Weights of a small sound classifier: log mel input.
Rows from block 8, named by matrix and row number. Each number is 500 + 50 x the weight over the matrix's rms, rounded and kept within 0 to 999. All counts start at 0. Numbers have three digits each.
# fc2: second MLP down (model.blocks.8.mlp.fc2.weight, 128x512), inputs 0-85
fc2.0:554439576517490516384574424436348613416443461472493474518323450388564489501579378373570430485488491532442588532566585532524558515511490514469381611537542462586437445499475481378556454602490536474512439567327460445450589468378569535439500500528428607438511497
fc2.1:453477528540516503551526499495434497541518485453427501493526472523455464491447482495570486502479504491501446527578521385547430467433507571431538504460538505465494523454545558494510506528543467513527550569534509575555502475508457488472543560569520524495483562
fc2.2:496478483530498470450440505450505525456502506470533469469441539500543472471474526434437427491467546486522511516472448516500519468413520526449560539452566505498456501499541542479481460500561603569533531580450493438485526476461496523511495453414475553567543518
fc2.3:456495610560476502383587575507508496525550514474438545501489476531513512542462577530583464515506535552570487552583579576557434546485428565563532499452522492484512467452535515524490540457479495451533550504508555529571487474658481532508472511545503497493498554
fc2.4:476505533459517511440520499505455497433483491535501547527526568464456495478440468515573617620519508495461548455523526568537512512501498460496595456519468526579501548331521463477447501532438454510506606510466477486472482545464429501475448517526489575491464441
fc2.5:501517533579488487552535495517626523529529431548509440523470559539552586492508565515509495536508556526520561517442557472544484554487476527532593415475414541443492556462503457546376543442497512521468565571541552427588539569585571511543521460515619535488528496
fc2.6:612442526497448534362518445466361592452424462619532493478414465507501439406469406389595453542496573545489599529610531541589574482524409512410265580464652481548577466474519456396516480522494528401529423609453466494430533444411546558412471509545443631475406437
fc2.7:530469579468519573505457434483526567494472562488471539474427444435535517491474450500566478502472440523500478484515512500503508517487513460437448485484481515507454490475554433482538483499533457515528498549485485468507489491491514560472515436473487545404494527
fc2.8:573480553498538495434596484488474533513569536515580595456500477440454447517598527466510507470575585538474567690515621549539583555499486529494446502520660563446534536530487539468458475600445552547545412443463513537438476538512612570577439465514469612582481504
fc2.9:553479444525502510521537490495478486479487499491497474516559451485555536492532448419539481473460522552535522430440498449513487476472621494525493474512450511492446525509515569485482499498480454451446496548462493480503455497545515517489485507487541532486477543
fc2.10:530421514318424385295507363543511484407608441390392425363350432525424331286490413471592425550494591546379485471433519591611494447465399422521249395554632376474421525337606249357251533350454520536403323475432478459466434473419364607544580255421561472568388352
fc2.11:537463473568457488531469476564439521507464466516489487428521545474466461570473466508474535560493566535530501544521548502520546428520450523442461503494465528541463465526464420471482425444560539524498419502446532427538468489482493497452530431555446526524516467
fc2.12:545572609483481487513518523459514522552517528578450471512534499519474574527586506468465497461517493545569507403430508530451449518554534515501558501584462477450376406561542511511555514432419481514501491445622518520566539438593474529609522536487547417489520468
fc2.13:521564429515441585568503562541513507421558527531449502549462522457471513532515585547468454549488491502510519475517530482458523542527462490533536635538489489431472502559588529492571475452536532546494441503606532538512521552504459437517483497526478535461507525
fc2.14:434467503511447480533471424518470467521552425522454412465503552496441524463457490610587446390536503441513423450521456519530569477468530496471532506462487456514498453512510584506476512450532444422520498526490530565439478498463518447514467548485518413564468513
fc2.15:515577515473517546583586596479563475508566509467519454541525497567552513561539524537557420542496560499569497507431464448606510512514506480580524490489474462457522500479464549550478406505401455560501443450528480430499576505574447436508486503473536485574526476
fc2.16:458516537492514559461465525516488499546536421542474499468591463447496503527462506535592476491523463441470486444499466507527425467504511546522499514561561529478485447522493462541480488505541469545419576490484482506544458446481503542428465485519421527488478454
fc2.17:382498477445463531530470568549580472558528508486497504570511484475499574566516491591476505543463598518567455498461521588576458525449552467551640502433389431409419534427450509609568523471462539514449489468600449571521523482536469500517535577531515471527494655
fc2.18:528550531510491493522524569532461570462553488441450526542520455428531468407537538469505500563462516496482460535534555520436556448565437509580405548500563513519470543507551478519440517459425482483572484519550484432557413527518511575552518504554532547493456497
fc2.19:409556524573503633569334607715653404549476481542403530573703563635463669514469680591476577558539359455518336442335443400391338492494495422547751434460173569306466512419387551619520547362447451568341528503757525610542442660672423368466579643346559277597531601
fc2.20:463509536495466477497576449560521405561491459509550501545413553539478478512424510507486505508472437533471474556569569438409436477497514506488538471493458459496450474487478441508510451414485480452449525552498480553541469497569523466495527481493470514613509461
fc2.21:480506542478523514623454499566568488508463507450485456556578406519494567522493513474436468508475431460580468508446459496458431506417441517546648411489387492375504547419458511542491450420494470518438483420632513550562531530494515455488523533487499430558488612
fc2.22:499385406488521490499527430505516509528489429500451507493512411527388506523511450479414531407481395420449416529445413373383387468433540527456452486461334498407492490456478551468441458526508499492472495492432460570428516485487480515455492548432420447444470387
fc2.23:481511513450480506463528527486517449475523525565462514646532523508577518516547521559348542485567490463513459483472549410514556501488522532510609422493424589372455488554461508564547478479561481519487510471451516484520468460542439483579489427472506489525485553
fc2.24:383577448486578528632527518614628458500539475517415521511613544528479601523492647590450556499492493458615503475445529459465428481516525468449573458465383447420478433454489464615537523483508427570410490477606600488501525531589465460571616548457526396526495503
fc2.25:476446518507396519579511498563563556504465521503473514543507540517508547512528483529478503545502512529458499550565567569576475487503511507554547517536520519480507454475518466574499493565502500586490588503530496451444576492516464434516485460489536493496461484
fc2.26:531523472545476526506518461471448474500470496474397465551468517437522534532570508542464504469521525521510440489490532522479480522504496459479610502457549518410486522489517539530499453480414474443450480484551533489520484448525468494499532564508479465500393542
fc2.27:482510465552450427493546471514405515505425458440522461561517482428460466531502455470460509443525536461495533487551495558488478476539391515455449529519502491484536485466467518496427455476507455534507501510441498413465529507470564542516564467480485480462470444
fc2.28:543463570535528442536520496422502529481511468475498481462479522493537427483446426454610575501486455497479521420541497480465543519508460503511485546490599528571562498523475480453487542546510464543510510504416458483468537485433425494512510491457427558481519524
fc2.29:504510497456519463513518483553567523511472529521495556488464456456483442493524536388426524570486509565557495582529503455456465528485508481544467527454421573557557504469454482514477430548527553591617496536496519479470490482548496506466489475544548402530547466
fc2.30:514530529479438475625488542549493437476492583545451512563519516579513562557503524557396421551505536431599482470498470459467491434500558525509567512469434515501510391450460582605539517514458476531474514449524540520503517508480468483564527516517421338527455581
fc2.31:543419566497479494494468493465466492614393437542479511488569482506466505411452544559444528499527503488439445466515488479558544533553483422505505539514596451525484434465436505475446547515430421496458496480522502536511488499481475455506561524455481454535495527
fc2.32:436487477471447450528445483497514496498440512485496491548542449487503533467541419453412428481502550494514508510480403484475436400568557494453486409541459461435466551549539555511516464457445534507497471462502464527447523551549462454461447490513481405457470576
fc2.33:502486517493505517482484468478456504481480492517520471481463470494477426490489512484534513418544517492522535457517504518435466463506489448543447446460526492487465445522494516482437430533522432487526453493476458474528478512474466460443500560487459549493531459
fc2.34:473616448498494554479571488505525534473606511501472506460488504479540463459514489460453518552545553555507565474406549553578556533487453464488591454476618519464473507448438524603497495450518540463491422507441516422449509483527442451571482542488500537615518519
fc2.35:508460552505444513513488470441456513424467536439517488470509521485459500594449557446492434479586495480437492511444577527505503538489543484453456455486571527467452425526475523503473472553467484535504447501514515484532492496508495464504467525544476545421455438
fc2.36:430514482521482483425498593386612534466541587405452493539427525460533549508557515472476589511569561600521573616482584492515549538538558505487504457539618516423543527502507563516537563441431606598568510480497508495570575511587493498559557528542518513503449554
fc2.37:593475530550611507482517625432534517479439527544582470495463515562517532484540507459479410527561522568543552515508482465527560527517554537536437493635551457510433568497407474581497486537562570541491532515507534436456541472498536623538501522520421609510534480
fc2.38:486517468512411560547505526513502616500458495422432644501493500466508468542459544433478525444492519458481546469503492476505517486469467471517462487513541545472534446467446485478568507501514444485539551525500565591442454439462566440498485538566451456491476475
fc2.39:475425435524546557527575468412498422573419447433410419491433516554472424515475502449504464523471436503472501464497555561501484494515425439479438481539521567516494392565558506479476423566574461413491521509541541492517490575414459529472520500445405450467536447
fc2.40:477544526555505460520489536490501518458487431412508501527509533501429531535546508437508530440538461454518429606455485426485389456518528494473584506420440438449489496500547542550599476527486485467454496534499517498489565546509435462471515494456469478545471507
fc2.41:541494514486521435506518475507512531514505506481502477518439450507477475437523564438591536456459440461478543489523532545454570473484420511488474443550585435595457483565531529313502409529495493533485453531450465486493452485550526537487471454467453555502495502
fc2.42:543531537487469441521426476542538416439533454478435457518576561530462479520493516501498483431485465508426427478445452481423347539539563526479547469469371525545523510541438487574514477511483466481472516520529506538476445509512507472494638505456519532569506487
fc2.43:615394479483507511386525475345392551530489455478518497453372522450484321477528362409493444513405530598410612529531488496468645585527460497482344668490634469579569447573543501335559445616603519378629376597391452332411607397333573531378462506495402614443482440
fc2.44:478516460545466547475521501522483465532494490519491513502502483434506532398438445541441488458482507468433519447479453497521537475470455528413542494493618501528439451505473511454468513512494491493501509447431572518499478604472559457465447570523505461569477573
fc2.45:497518576521540517484473494552562518454435471502473525506472523570542509505589439507442505502506543490439519527401422517524528500511478510574542508402469478547475420449461501466482488503519498456544553525538488553542507490481508495542401521527478520462524487
fc2.46:424561531509505525618461510600507447590566491514518431473614492624515609470473573507590525462478498372529398443374376464475284508584572541452666505465305544307483417544487466581497528450432442536451624453545568528560512567580411373474548580420466414449505481
fc2.47:522461516467475550610573564472492581510464531576453496536473501484485517465496554487431436450437457503543454496460481465496515516438437484504526442597424453478554449531557539462559558482547565452474524605505512511431503537567518505535547484529494513433483536
fc2.48:525527481500465565472493530569519519476557532429481543525567522541574546587585500558458508463424529511547455521484496506532432489480510479499483536571511472530519527533437495551544457513489500479574505520536544493530572444538532436540542511442479510520443490
fc2.49:571508539528463475470530538518551643416674598445529492532486525569486650498435482540584505540613514552624479485585524487651554675593441503555422492545563521522501544453537454496503578431522482570541557558446525563495466617596511558610448453470626560595501485
fc2.50:456528510466450591511498474527447475460543549508456494465499452481506516466573479447398509528534501506534493456457503484546465565476568606476496506512478485482535546502521488537586460456481528517509467471512539486480508509512485490508531605453449542532531534
fc2.51:402443480501438524516538469507450531563471559525452448531517380452511531521432513572406432447417447460484446491439457463462425515434557399504537465488464433516474464520444488447515430556518423396422515463589554488485473420518488511421525569549448461444420555
fc2.52:534497493566413473379570476493468525536548535496479477440488455518460440460468561512483533536507490594518461493501497514506484468529424521490467512535515515520479520462546476468455518429504468444511522491487500452445429545520519518464478516482519492544505442
fc2.53:471495422509532553517520485441404549499519535493494521477504548455476490525462459525487530494512515443425458513581474581532499492488527506524432512443536441521463507482475484492523510465548450477475462480448489436440478453545527548431550534424469575455531490
fc2.54:499450411531530447408499455462425565480589465498548469481439571459382484460518390475542460449473522551514526582505538533516524488584475520398453470525635487520476497516533511518462500589550487501563445434479419519536551466408442523488443496471440569466500514
fc2.55:420553480573553534475518547534587562476498609473539551477546511561502492475478547546492466502483560536526588495513488462524496500547479434509540535427529577459523589446562528571462493439552547515499485531502459491511458503508434525594492449438541441517513525
fc2.56:530477483538506570555449613455484503483514585644521473519483568505480551533430598515622580561473558577475482495512510442513563394523466478478535521511512532494533567500472498529463534503531532547568478512505399510555483535596554520492452507502525463535417472
fc2.57:464480440545549436394479512440357540496422498546511516483433475464539373452515421498575440442556524499414559568513523504529611540499491534503366600599597497542449487518547527391399454505552433508602447504465421429497559491467466548430504452547390589507487441
fc2.58:569375436485538418453518522347409580501492491452547444507413512501520508442495451513426427422556556495418588540554472575453552468504432518507401599523617541643509567580448478489483481597478583422612436553378491497457581480465530534399420474486477572536483399
fc2.59:546484468551519489489506544445491435487465477478546490492479437516530498473480465411557522485520428451473441519544440550454535474555509406451453459463476514549493400485531463403501429548490532399540540514507492535436487544458488488547530517488436449454468494
fc2.60:569528483565494520540494459483493489484455535489527481483416470500461462486576523484467495489484587456526558553555464534570578504483505502520532512497521514460446522444524513546505542603504550507487527519456557504494490503546500443507464492474511545441446540
fc2.61:466481526496514529469455465414439490459457481460449509513512492459512507610531498428471468516440411524518536503481460509450483464539504545605485507513557421588503559497492509433541557581453523490587545572493549536529563466467531471508491519456461571433551460
fc2.62:466490541482467496532519505525589519544505467475471497530502547491459521561520430469513482580554441486465487481385469453577455491517483494515484510504490431462491502497483435574454515524493456501531508448552491557577474520562516373532479559477552492512482525
fc2.63:536462602538489451480493561478459510453551562543403506523510506455468451497470484496414479513531487564430556503513497450457487467487560590514543503472490466502458510468528525636463528451472521470537488440568562492476494501527532419548512451473555447492526550
fc2.64:384608539526527495625452455590595410601545509509340428545649480644511634573489599522413524474509464545578524472408539434425347432415577458598597476512385533403528478435496532594492529488490463558363542467605496569605421474572419439543573539487541357499524608
fc2.65:532557489530555559614511481553550469520532506468515462508599510543535495508504534529501450505514552512573520581475494490546477464456447487524612431492394530432427466469508492587506629403470463482430586418531568512520478516532528428466536569490592505485454541
fc2.66:454497491515533459523420555458479484447469523512597541476410502497513446496546566461487413466522494472501402504484550389446558480425490488479583540468541518538481448455550513461565469559473572423495479498441470450417492524467518485464486577537495498495469467
fc2.67:477554557481465457419520600533463500471522458534456495485554481487460396402467510497473572482485542475501519552514462521581524504534359507507439551446534495526539542515479440511489500567525512477530434536390555517507536504473444554515494509489512472460469480
fc2.68:530495520482486500463545413426523519494487516564493459513526433424515449503465525514538471411516482497494506549454459494568530522509496501472507527495435483564572486451541491470466516469541486511465397463440509484508566395577542518505528506463426525548524575
fc2.69:559499472503493500494503471480450490423551490542479559456424514498533447439515543542541514521495509415503519440570533541419513555563556469508438503526477472605553522502486504552440439504487494481493550498491469429441563450479500455480493548525519564486537461
fc2.70:452579456496493509452494504469485478474532548491580438449454644407504448513542486466468477446491518454593520532517445423434497500449448422539432463510455471503507488537513497402517502506504384493513485586510550556453536494483579470464425564508459487452483426
fc2.71:607506509514509527435502542438504490488621457470510542533482502427563451466526481534568539464546540497517596615629528495557558540452525576518463554568515574556517459526589493488538458538569482487513479529561498584418572566447506549500511546486480448504529479
fc2.72:473527392526596499551366448488468478556384503537525532467495507410452511539451507506454531469439448500477441463431420400409342359392546490443667453450405534438465438562418493524625360548456469402514545435570473450486436513440447465368539536431419443468447538
fc2.73:423491510568500504501508535549592448591571526491495508533559469555489623564585543549463472489501507604564524532430533447497419414518496540529610522485395546463552520459550455602463549398433510626487473532522568575544570566554410497513537570499544380503514573
fc2.74:560452532472471435464536491460388546441502477480452509479464453449511399515537475500516508463449541467465551544498452507486627447464489513549388485496659592544487496524530472415554519485576561483586444543403492440547547478479479526456423503521446613489537469
fc2.75:504515532537516537582519480448481470460495489489473557525446490460538496486518513550433462488468566522488508466453491603479581487486578450476519498501596481528527490483422529494528428438438515435506484481518506515495456516555509507477487476497565577470397466
fc2.76:555580478539544565596439554540615573624504599551524541506619430635443640483519654552460529509554459451546400563420499479488416479542560490543647390446355519459516463410362540633569499483466447533469568420569481534622515549615508502483543530462595427495528549
fc2.77:387495491503477491525434479526574486461469560560487549540554523510537479452540535518491471492433493526528417467470533488593444447458541562489532531533468503427469475528493471528488491533503572517510481434460517508566489524558575483517429544576561492502503526
fc2.78:648500545482449407385651437438374588412501504427506492453378508460526454404582406410470440513460547583560582558516560578654677528465483540482304582577854424566528480552575513425460403494480431502579385417382440464419524441426489492554463411570446656432476474
fc2.79:479501519460558531466619527500493480515513481475501429539430474429493521502494478591436492473499417493448450484499510507483405439459548398540537506461470515454526499554447532543523518442556528559556479487548612490483466497564441421529451520554488464470433516
fc2.80:512492442520527488515436539453498522461495548541500439527503437468559524529472462467373492492447462578497470536551505476482550541540519591486464435568569559441500488565506499511516498582497511466558491545467475502481530430478549598480426543426432556477502480
fc2.81:505474487529492428465472456557503474499501544503547509490486481427497428513473494530464578448550492463468492511507490417526526544500498491448516528534518526558541539485470413469512464446481491452492539375494460495466467490475512499525518474506419558429507477
fc2.82:570471507498491564518615560560517495450516580544487506544615499517563609432549538561520500573603564507569436567635560519638597613528585587569466485589504517498505454513596606547474519623506521516522489553550438583582503573535521635542474511484529495472550509
fc2.83:511447500527436501466468567528531459537447506477503529456495590454529463465484542533455466455582491461457503475422439558410472557454486459486446445464446519469436485527493492541457477498419481498536461480535476398458430564438500495472462448456508452487575520
fc2.84:590439492425494492421518546476506510535420482420482451507412592465530485437500364494447511471419517474504406521527425528475523500465561478520405543506484539550523474487458519509578451543495470498541448563465468499427578466461460494427453477485370575487492484
fc2.85:614404458520528449448502501431356528457550508466521418553381485467519381489498383415494445500493491447477604605538563570546604542485551426440342546512692448605530491514511507437556386557521548548572421560359516425431515493436549613458404531548370588491440435
fc2.86:569533545525472628502510596503433529545465503469488446548434517439585484406429473494520507525537503490539556539527420533540481475531516466452469494451559497581522485535563445465553525552554533372530452471492552498528584479487484567520528461584419508517479420
fc2.87:583406463535488407367543419479375644368450430563525479512370436361501335441576376367562425509537530489427640511589526515511670432553458538440299566529762412639528575544608484299471361599519591415652432502381542480495554436359543559414428446555410695478464473
fc2.88:581428514524549492439537430475429506457509494483505450409396426444479456476453430432468489457474580524429614499523478478561647528426494428391343639502607488581566457545522488416532359552534510411524491556406432443431578466454510570475407490540440682437443465
fc2.89:384538530500498630636414556559585399476534522480529468502628456650475587461478621579471492468441482447546443531445443508388389520530555569579672446458451474412498511465467603616507549428451476548449537507615593588538422511611441465486519499442577387557500587
fc2.90:492508477519513531492541503480433486537503454441466534582469517508443502468472493445456522476467457517557498414507441522552531553498529529497517504464469471524533442544538561544501515542513468477514516462483472431494475493540505540461453510535387501527461581
fc2.91:502488443508465569481475528547491458486520475490558493524518572488504539487590554459514501486484459394509538506460449467555448495491537490494509514565422492455539531588495503562449547460526459458411493568474563498532437491583469500531546554627572469495496609
fc2.92:521511488516515500401475500524489458425517428444442521461435450508486491501446420470497523477530463526461458543498557504456529534515460493434480467468587462459479463517552533476477505536511534534453469496494499408500511462476561476420462458520447518498445429
fc2.93:530527477501438492495506523442412536540545499522472486447457541527469472432472433493461488560505511488430517584486558545491524490535451511474419446524564562618525440469463389467497476501471467484485404420414516480402628545404552534511488433524494494446571484
fc2.94:460537457452467478434490583521542458538502510473469545486504462535527583546400545582474485503475527592493463583511459459429502519542499453450570549534455545501454460449472542569451576526464540559437521462546489470431466526504527445502583488508556430546474515
fc2.95:546519503579499487447576422511466529508585561452528510645492642566523552508563569434437506494428495491560480480498492463514501461524570502502633504432524473465518504505486498555518452486517452560469631442545516523468481490613485477487493525553564502525555572
fc2.96:566508437600514525558553518564486455441471477475541534486459570479487492530513539525525512537507461474420477490518460547412441490547479482534507511477486541516499504540561475483476531498579479457436479514497449570500490468554594518525486505512508548549515522
fc2.97:561498503530461477487423457517466501515462444544530549530423500437539495550479463481549473477452499496478521423499438490513432488445370497493483439528580556540436489460472524548485427395493529456548520443486486511393462478430454531455491477472483425498487484
fc2.98:422536529557512464624492605640564372554532490553454580523573521536393579540474618624407624547490410516516423391467475401461331490495541529606709475516242555361489480455463547589523609469487481515412526497594535610535471615590432439486584477429523399537464478
fc2.99:578425485563498483463563436509499503472565548421469465486460509414477460432521427502500495528440488459529481517591476510563561491509443548438423505511627410545531544531420463478491487511541526484448503458571467453513479535471489554476452512527520506499522564
fc2.100:492505540521476614466532495492401496419483488543485450526491541542544473449438547492495439484462462481548429504525463526466524460493545517496519504539504528458521463466471531436533475481488561482546520528515453504401550523495502498391539486510467494472518444
fc2.101:429502556460480471643536506620527422596527533458518419430609563477539546536519529569466517468486513496506482427456486425412458503468489516499530423405421478452524484471481496567520572445443512536421651493550514574570422465554461416505553505442532407566449503
fc2.102:539494524546486417533532471455449536446444455486442517423479496464585581428461420530513500458486495508554539502557507322428488551497491486509461505460511469563516495517496492530538501530483550423473448486437511509441489505535461513471463429619428520472532486
fc2.103:477560514433479526514466559492489552497415481487497568526508428480534554580514472497379543574516514529470515584542421467451553478501545464555562435562450519412525517581572508562499464526448518572474497511523533513571456540507536458570482513545535463509565496
fc2.104:493515480518443500511579500456549501532492500547509512543475551517470486527518502482457488510548524399590515441499509470449490487562517546604556541498465467402502499494427541499507519445475471458537507489463555552470454415544484447549537568527443469532477567
fc2.105:496496548566557561539571513469520480508513518532576447494475420534471511522528620512535537513536567553517516531510557441526524490508551525533600481546451517484497539496453534482542481516469466543517458462523582524447456447495505514611456483508560591446492622
fc2.106:537518460488521476536505432463443549461471444499547481483534514419633473501494497474591564402464581491587477452580545471506490491471408449539490510561449472500565460503491520549460458549537471523491490515529556533520520537388468557438569600535519492455466472
fc2.107:420509423506518498635459555476530433482503555566492549483532470564545535520542509445512480528515422538527436518368502476480469472482518530548641465456346516477388527550479447523407447476412465546495471494616566593515513510545456530509471536579554458508487531
fc2.108:566519477489526494518502444513501460523477514513565467473414558517569547503478433543518552487530468492430519496548516446423558566493462507479505481454575423467531528525525466582544576533515528516513493504520474436464536501550422483504456529475503468518471447
fc2.109:515479498410500502412528437515463537489437482454513488528481469492494478453506420441570544478551512456507530555518497501585561477544471493461368514505613548602476511564564461412473490528517586452484463620499413489460510428411489467569458506481419598488456427
fc2.110:493569512473463479536490505487557455574534485537505468533545472511498543453529571569484481508456532469547553487476535509483458501573528504547590499447500540403488436491546453562541467450410493564512572443474481535475519535534571391544526454563553505494469538
fc2.111:489473480520365512591469531582480470529540457532473497463559496525560533584408554461492584497477493485537482459543421508540404419490441485539575453443349452452510536526480534537422490422404481496508530471548453584523475519526495515542580496499529432463536499
fc2.112:534546461501544519515520487483492517523488424504486507559550479557494412573445528483566455561434469516467421432513473442495504535485522482492463511503447527542436477449475507508571493544525525538451526464454494560451535472529429501474515512609433492517521584
fc2.113:585452506500540429425576490392402548434463457545562522472396511361554426484500378384569473577474500452472675431553532547558640547446496513416378488560701452623483516531536441458438457561497507450511424495359532514438518540412553589448466507433394581475491420
fc2.114:467599517517429543509538589591549416504564457398478566552559416546552530570496570516542462510567535484608505472480510473613466496478519549528604504506479489424494537487532426545511568484457507502476544495548509497539494478481463481466514467476608518546478597
fc2.115:541474512527512522507454448456427481504498419464484452459469493484446455451498502471425520574519557488496476480476480539444503506518520490450475522516500404458455531509442427436468525459519513489481454558456462474514466538477578487501484485470521464501518487
fc2.116:563423451524444472542438434556455497523547461496582462457370524459535432497427441402518440542471463463524625533542488508543636487482456573491500560542588466496510460533497458431560411495550487500557518521490465424504474465372575575411432475530439539493524403
fc2.117:510459487517506495389505399456505483458469374474432455468551480414424509517463493450600524501491481492514455493539400552450439484538431459429521511446521486497473458468473490531494517507530462506479411549481479442426517498484513492454479479440491536476506460
fc2.118:569430469464520467518518498421464481492469536513479522482460562535464470472499516473535502464497568507503538458497478518603502471454497450554467470511518500446547577497504510475562391500534443455563508482525500505435497491484505416427497529522383560487581505
fc2.119:440519541442511480529528518551497497481560567481489496458509591534506623443459553485566465431476513469500539558478500512493425459544488496512499463470464415484513515466518494505488491475513527535517592448561535447451481528485501550513518504479535431484509470
fc2.120:578574599393436468501553541537539558509509451548558461457529533529554494533472510469525481525435504522531553607553459582503584557610460457451529492486651497573452554489477468466532516534569532536519473439479508452488520504501434506498427513496504502535418526
fc2.121:544432506415455444455506466421445528516512525485548480424458560469547408570489462378513506490507486470345516480569535541561584458451478506547443532523633515640514463494475461450474462521520519506535420568370515476599533491481524486485404480541460555499480459
fc2.122:532430454510534462428556427438492530491511464497506465529507478488483467477402472528536501505412522563515483564466468572392525534525489469477358495521543553511457566457565449476548450523464538503478462542489475466523458470453513595469473564441463451446415518
fc2.123:423593477496582487557543539553478577537510516549504526519527541556540549617536596538434468523477571507574374477556527512463455492525472508436633518543467567492566539529471447501576451553487522562496463519574568502567497509537544466508434555530528498448549595
fc2.124:517541519451592472431501500498483540491421425435510511410453507481443441515493396530545459492476534550509556439565523524508598493586477483428349514479645527505512553423547451400480470513514541445500424507429469468428535459482570522417432488529386580452474460
fc2.125:546520471462540493581464570604588425523516519541447498579544449573453626470540541643443492510555489531620526469374494494495388503542607474557601476476359617403536477464447570599524627437500497542500506474549599561640423542588472441502568583478493455553464589
fc2.126:513467572478540408487472429389452548396523464556563500419328514439507421471509408425566480470488540538423523536563472614506620502477480567474379560558703472624471480503494485459479403611553524537563472554418459437409529414405563594489474518559442594482505399
fc2.127:511551485529475494458521545588561511442506452479521484438468561506517454555458395471567469476463501510557471465477512527487513453493494512529597529496493592452483482531487487514478556441488518514503475479455515559561515428530502529453459463540618461454465520