config = dict(
    model='sound classifier',
    train_examples=26041,
    gain_aug_db=10,
    spec_augment=False,
    moe_every=2,
    positions='sincos',
    kernel_size=15,
    loss='cross_entropy',
    residual_init='none',
    optimizer='adamw',
    beta2=0.999,
    eps=1e-10,
)
Rows from block 3 of a small sound classifier, named by matrix and row number. Rows with one number belong to one neuron. Each number is 500 + 40 x the weight over its row's rms, rounded and kept within 0 to 999. All counts start at 0. Numbers have three digits each.
Before each neuron's rows are labels from the 100 clips, of 14976, where the neuron reaches its highest value: "top examples" is what is common among them. Only what is clearly more common there than usual is listed. The data: acted Russian speech (Dusha). In brackets: how many of the 100.
# fc1: first MLP up (model.blocks.3.ff1.fc1.weight, 512x128), inputs 0-127
# fc2: first MLP down (model.blocks.3.ff1.fc2.weight, 128x512, transposed), outputs 0-127

top examples: emotion: sad (93)
fc1.12:623551510570502472491516574484437486438505460500477560515452429478467464469513471496580519491523512501460534575505505475456596544503487485412468480441455506456592563500516504494493481451540506454564479465408470523545534465510493513514575510501563471492508532517450510460476529526532491459495560511466545519458473514530503462540443502572507535491484511472488450533550469540583527486493
fc2.12:458462493466490539467482452537362517556533533455454476589592553528456468492487502542418484519472522537460538463531458536521444470507538545551532479521528516564484472490432503500444545544473518525462528480590506491433528510452517526535437560489462552521476511538499489506505491406518513533460477478472447483507460504457491487463528538548508470532506459566497451541475524499492432587543

top examples: emotion: sad (65)
fc1.475:478501470484546541476454589471557492542540519476557428469403488421513502541467488450519488533446517486520490552493466514513519473475475468483475510518488509458561460486517491468501523529519505454439468459521501408512500551505425439410525538483524498552481518418461491439480602525538486449476553546544435472534493496494549538556479553511474536515488470507516549473579555544540493409473
fc2.475:500552440474498432550551548476478517496494465484545481482397480539469497513492531488482532494526477494425450538513480463460585488490500530464496542496459469493582525469523497422485420481419551495513516524475465557513512464492434564476564490483558514564556518528552465526520482555519577497473551431526518510435515503508494494490476454471443536493450583508613509516564463491478454460548

top examples: emotion: positive (68)
fc1.41:491511474437472485499473523539619523559456551530489449525540516561474451517490538546513473476470512500512543478496481507551475482575536505466476474490498489529450469484460476529426558531446454552500510495601505500451541473508463493492464499463482615530494513500569475477426536430532486531526463452495463445486451450472533436458514442443402421504463480446541531477469558490515547493506
fc2.41:441498559529493490433574480526469492487499478487481442460528532476470495538487500486471465485587461472518519528503411476471495511475478554523479516559528506497529492560488510494454562463518556552423420478492551453488520505625560440470524475441494461407475465529450417494482428460426570476494544539452434530532502516547470506481490560488468467544477465559507468520543494495546529517498

top examples: emotion: sad (62)
fc1.189:453474464496487513437503551500597476490489457390548446454445439479509555479483493428487497442482500491495537515466427458541587476466495490483486486531481436489534471449506525476503500450514565471489513438486478487518431495571484435520527523483491470492506529498478452435474560522516488454473610480551497473538516469469495459514535508516493499444503457519509530471577498451569497370449
fc2.189:484471518451510487486488507480470557520447452480415535505376461538486514512532474495467520491458512507535475539534542527460538519492506476454493507487516466481527482497542539532486422562532451528548515458544497464510451538427559445440513530454518460577567546482519552468500520559543509472532529518497454464485488500529484492509537479423509548536556509562432395418534549598461462497551

top examples: emotion: sad (76)
fc1.342:469444474550514519466512591470566502486465484509571435462403427439460485494484515448481482465533473513514525573496429519537575513457490477528438475524468435502629516523473497472448492448493559469450488509513497522511437504537509428520550462508533476451483511493498473452538468560457509455510573512540458469538461505483512520516499501499510531514505477511490547506580528518568528381505
fc2.342:489518523493482516521497552508462486481535539531578523476367448488526528527496527453513536516510485507468459587465521528572631462516516573479457466465508476518600486492468487518482504440510494477487512534484492500483471488527456472570535511522569553494501446491550420509460482528541493505489580428488486502513481451518463486492541493576528541455548449458454412502557455549481515444472

top examples: emotion: positive (76)
fc1.190:473476589431524559454484528492573480546504525512474407524558550553465445496476542545528457495480478509488529455470490524508441475510466545537533491509509471526479417470558479482469539464501493512435521459592498487431427499550476529470510535443503515499475586489489506513429567462490508522472496467490438501509541447493486509527515578577436475460531474494593527505493576512531430560498
fc2.190:420487506460442554474558495498516530501553541537463415491609531479431494524436556506440469471484520505447478504495450542517469437509520543508544468541518526461458504479457495471498487482518547473439467521588457528477455512551483528485409529516505553507520562518542415522494475440477526509584502486452394512483510478591438447450534480520509491502497511510547493553490526524507427474494

top examples: emotion: sad (60)
fc1.394:479447490512511462460493601470612477467440491431546441418397471483490445520541477435535469462482495475506474538517490527464556510483529518444435510530457433485582492456497470479516473460447550483468487438495500450503471474493494481513582503502509503517508507511434536396459459531475489481512595514534413450471537498447486497498539493498503558524478482457518518517553505460505518431508
fc2.394:433543559474485461558510510530504550487541536528547517502333462516545552528517537461505517449503537472487502478502486472512589457530492509520515547411489507485568498508473554417560455465494516502494504522436427485464563541498537529524554501506509519537546509455473478528526510502492472481505528532426508541525510558550494481477481488508532432523440551492571430510508470503437467400527

top examples: emotion: sad (85)
fc1.432:520501479525544519528519549460452500453516434509519508494428461483537513458513459465504541531509481547503539595526498558543529502495504414520476500429478459509577510531520497506544464490538504484576498495440493490559489479575463398540608450495568486485562542483461537466531532539565475451529542467523498527594452524526466518542462506490557540506510462544434474552498500552524525428454
fc2.432:519478459525501478528488472477392499472600540522498477502567525497557548486474573496529504477553484567434479530473530475518496496512507484519536498456480526561523493456418494443460490505480524497438497552435504531485564516524445551509483507591494504533457363529477475531544469476493445487475514508540494519449439555487513522478493497622485421472443484481542515563491459514503485495429

top examples: emotion: positive (90)
fc1.212:443548505410539590463520500444563439502518538473504505497563514454557496491459495566471488473460520502521506449537418506481482492509492517557476482484508442460466418496509494507422562485545507565546569461594467513460503543497520541487493522473454490440488426531481476484445536499472496584550490463510449458464537435486495515483501497498465443396511469458525448527503585542509474526522
fc2.212:537501495487496531481499448496436495486572589553551499460531534484516532459477499501501468492534488523492478506442463438576511475532522558528472492497506520520519511487481477470498543494478570453397524532464502547472490481567467558619483467546491567476461422518510417551518499469530528521508514423454511494415458484496482440423482505604479482456451448474501521563509449445502491480447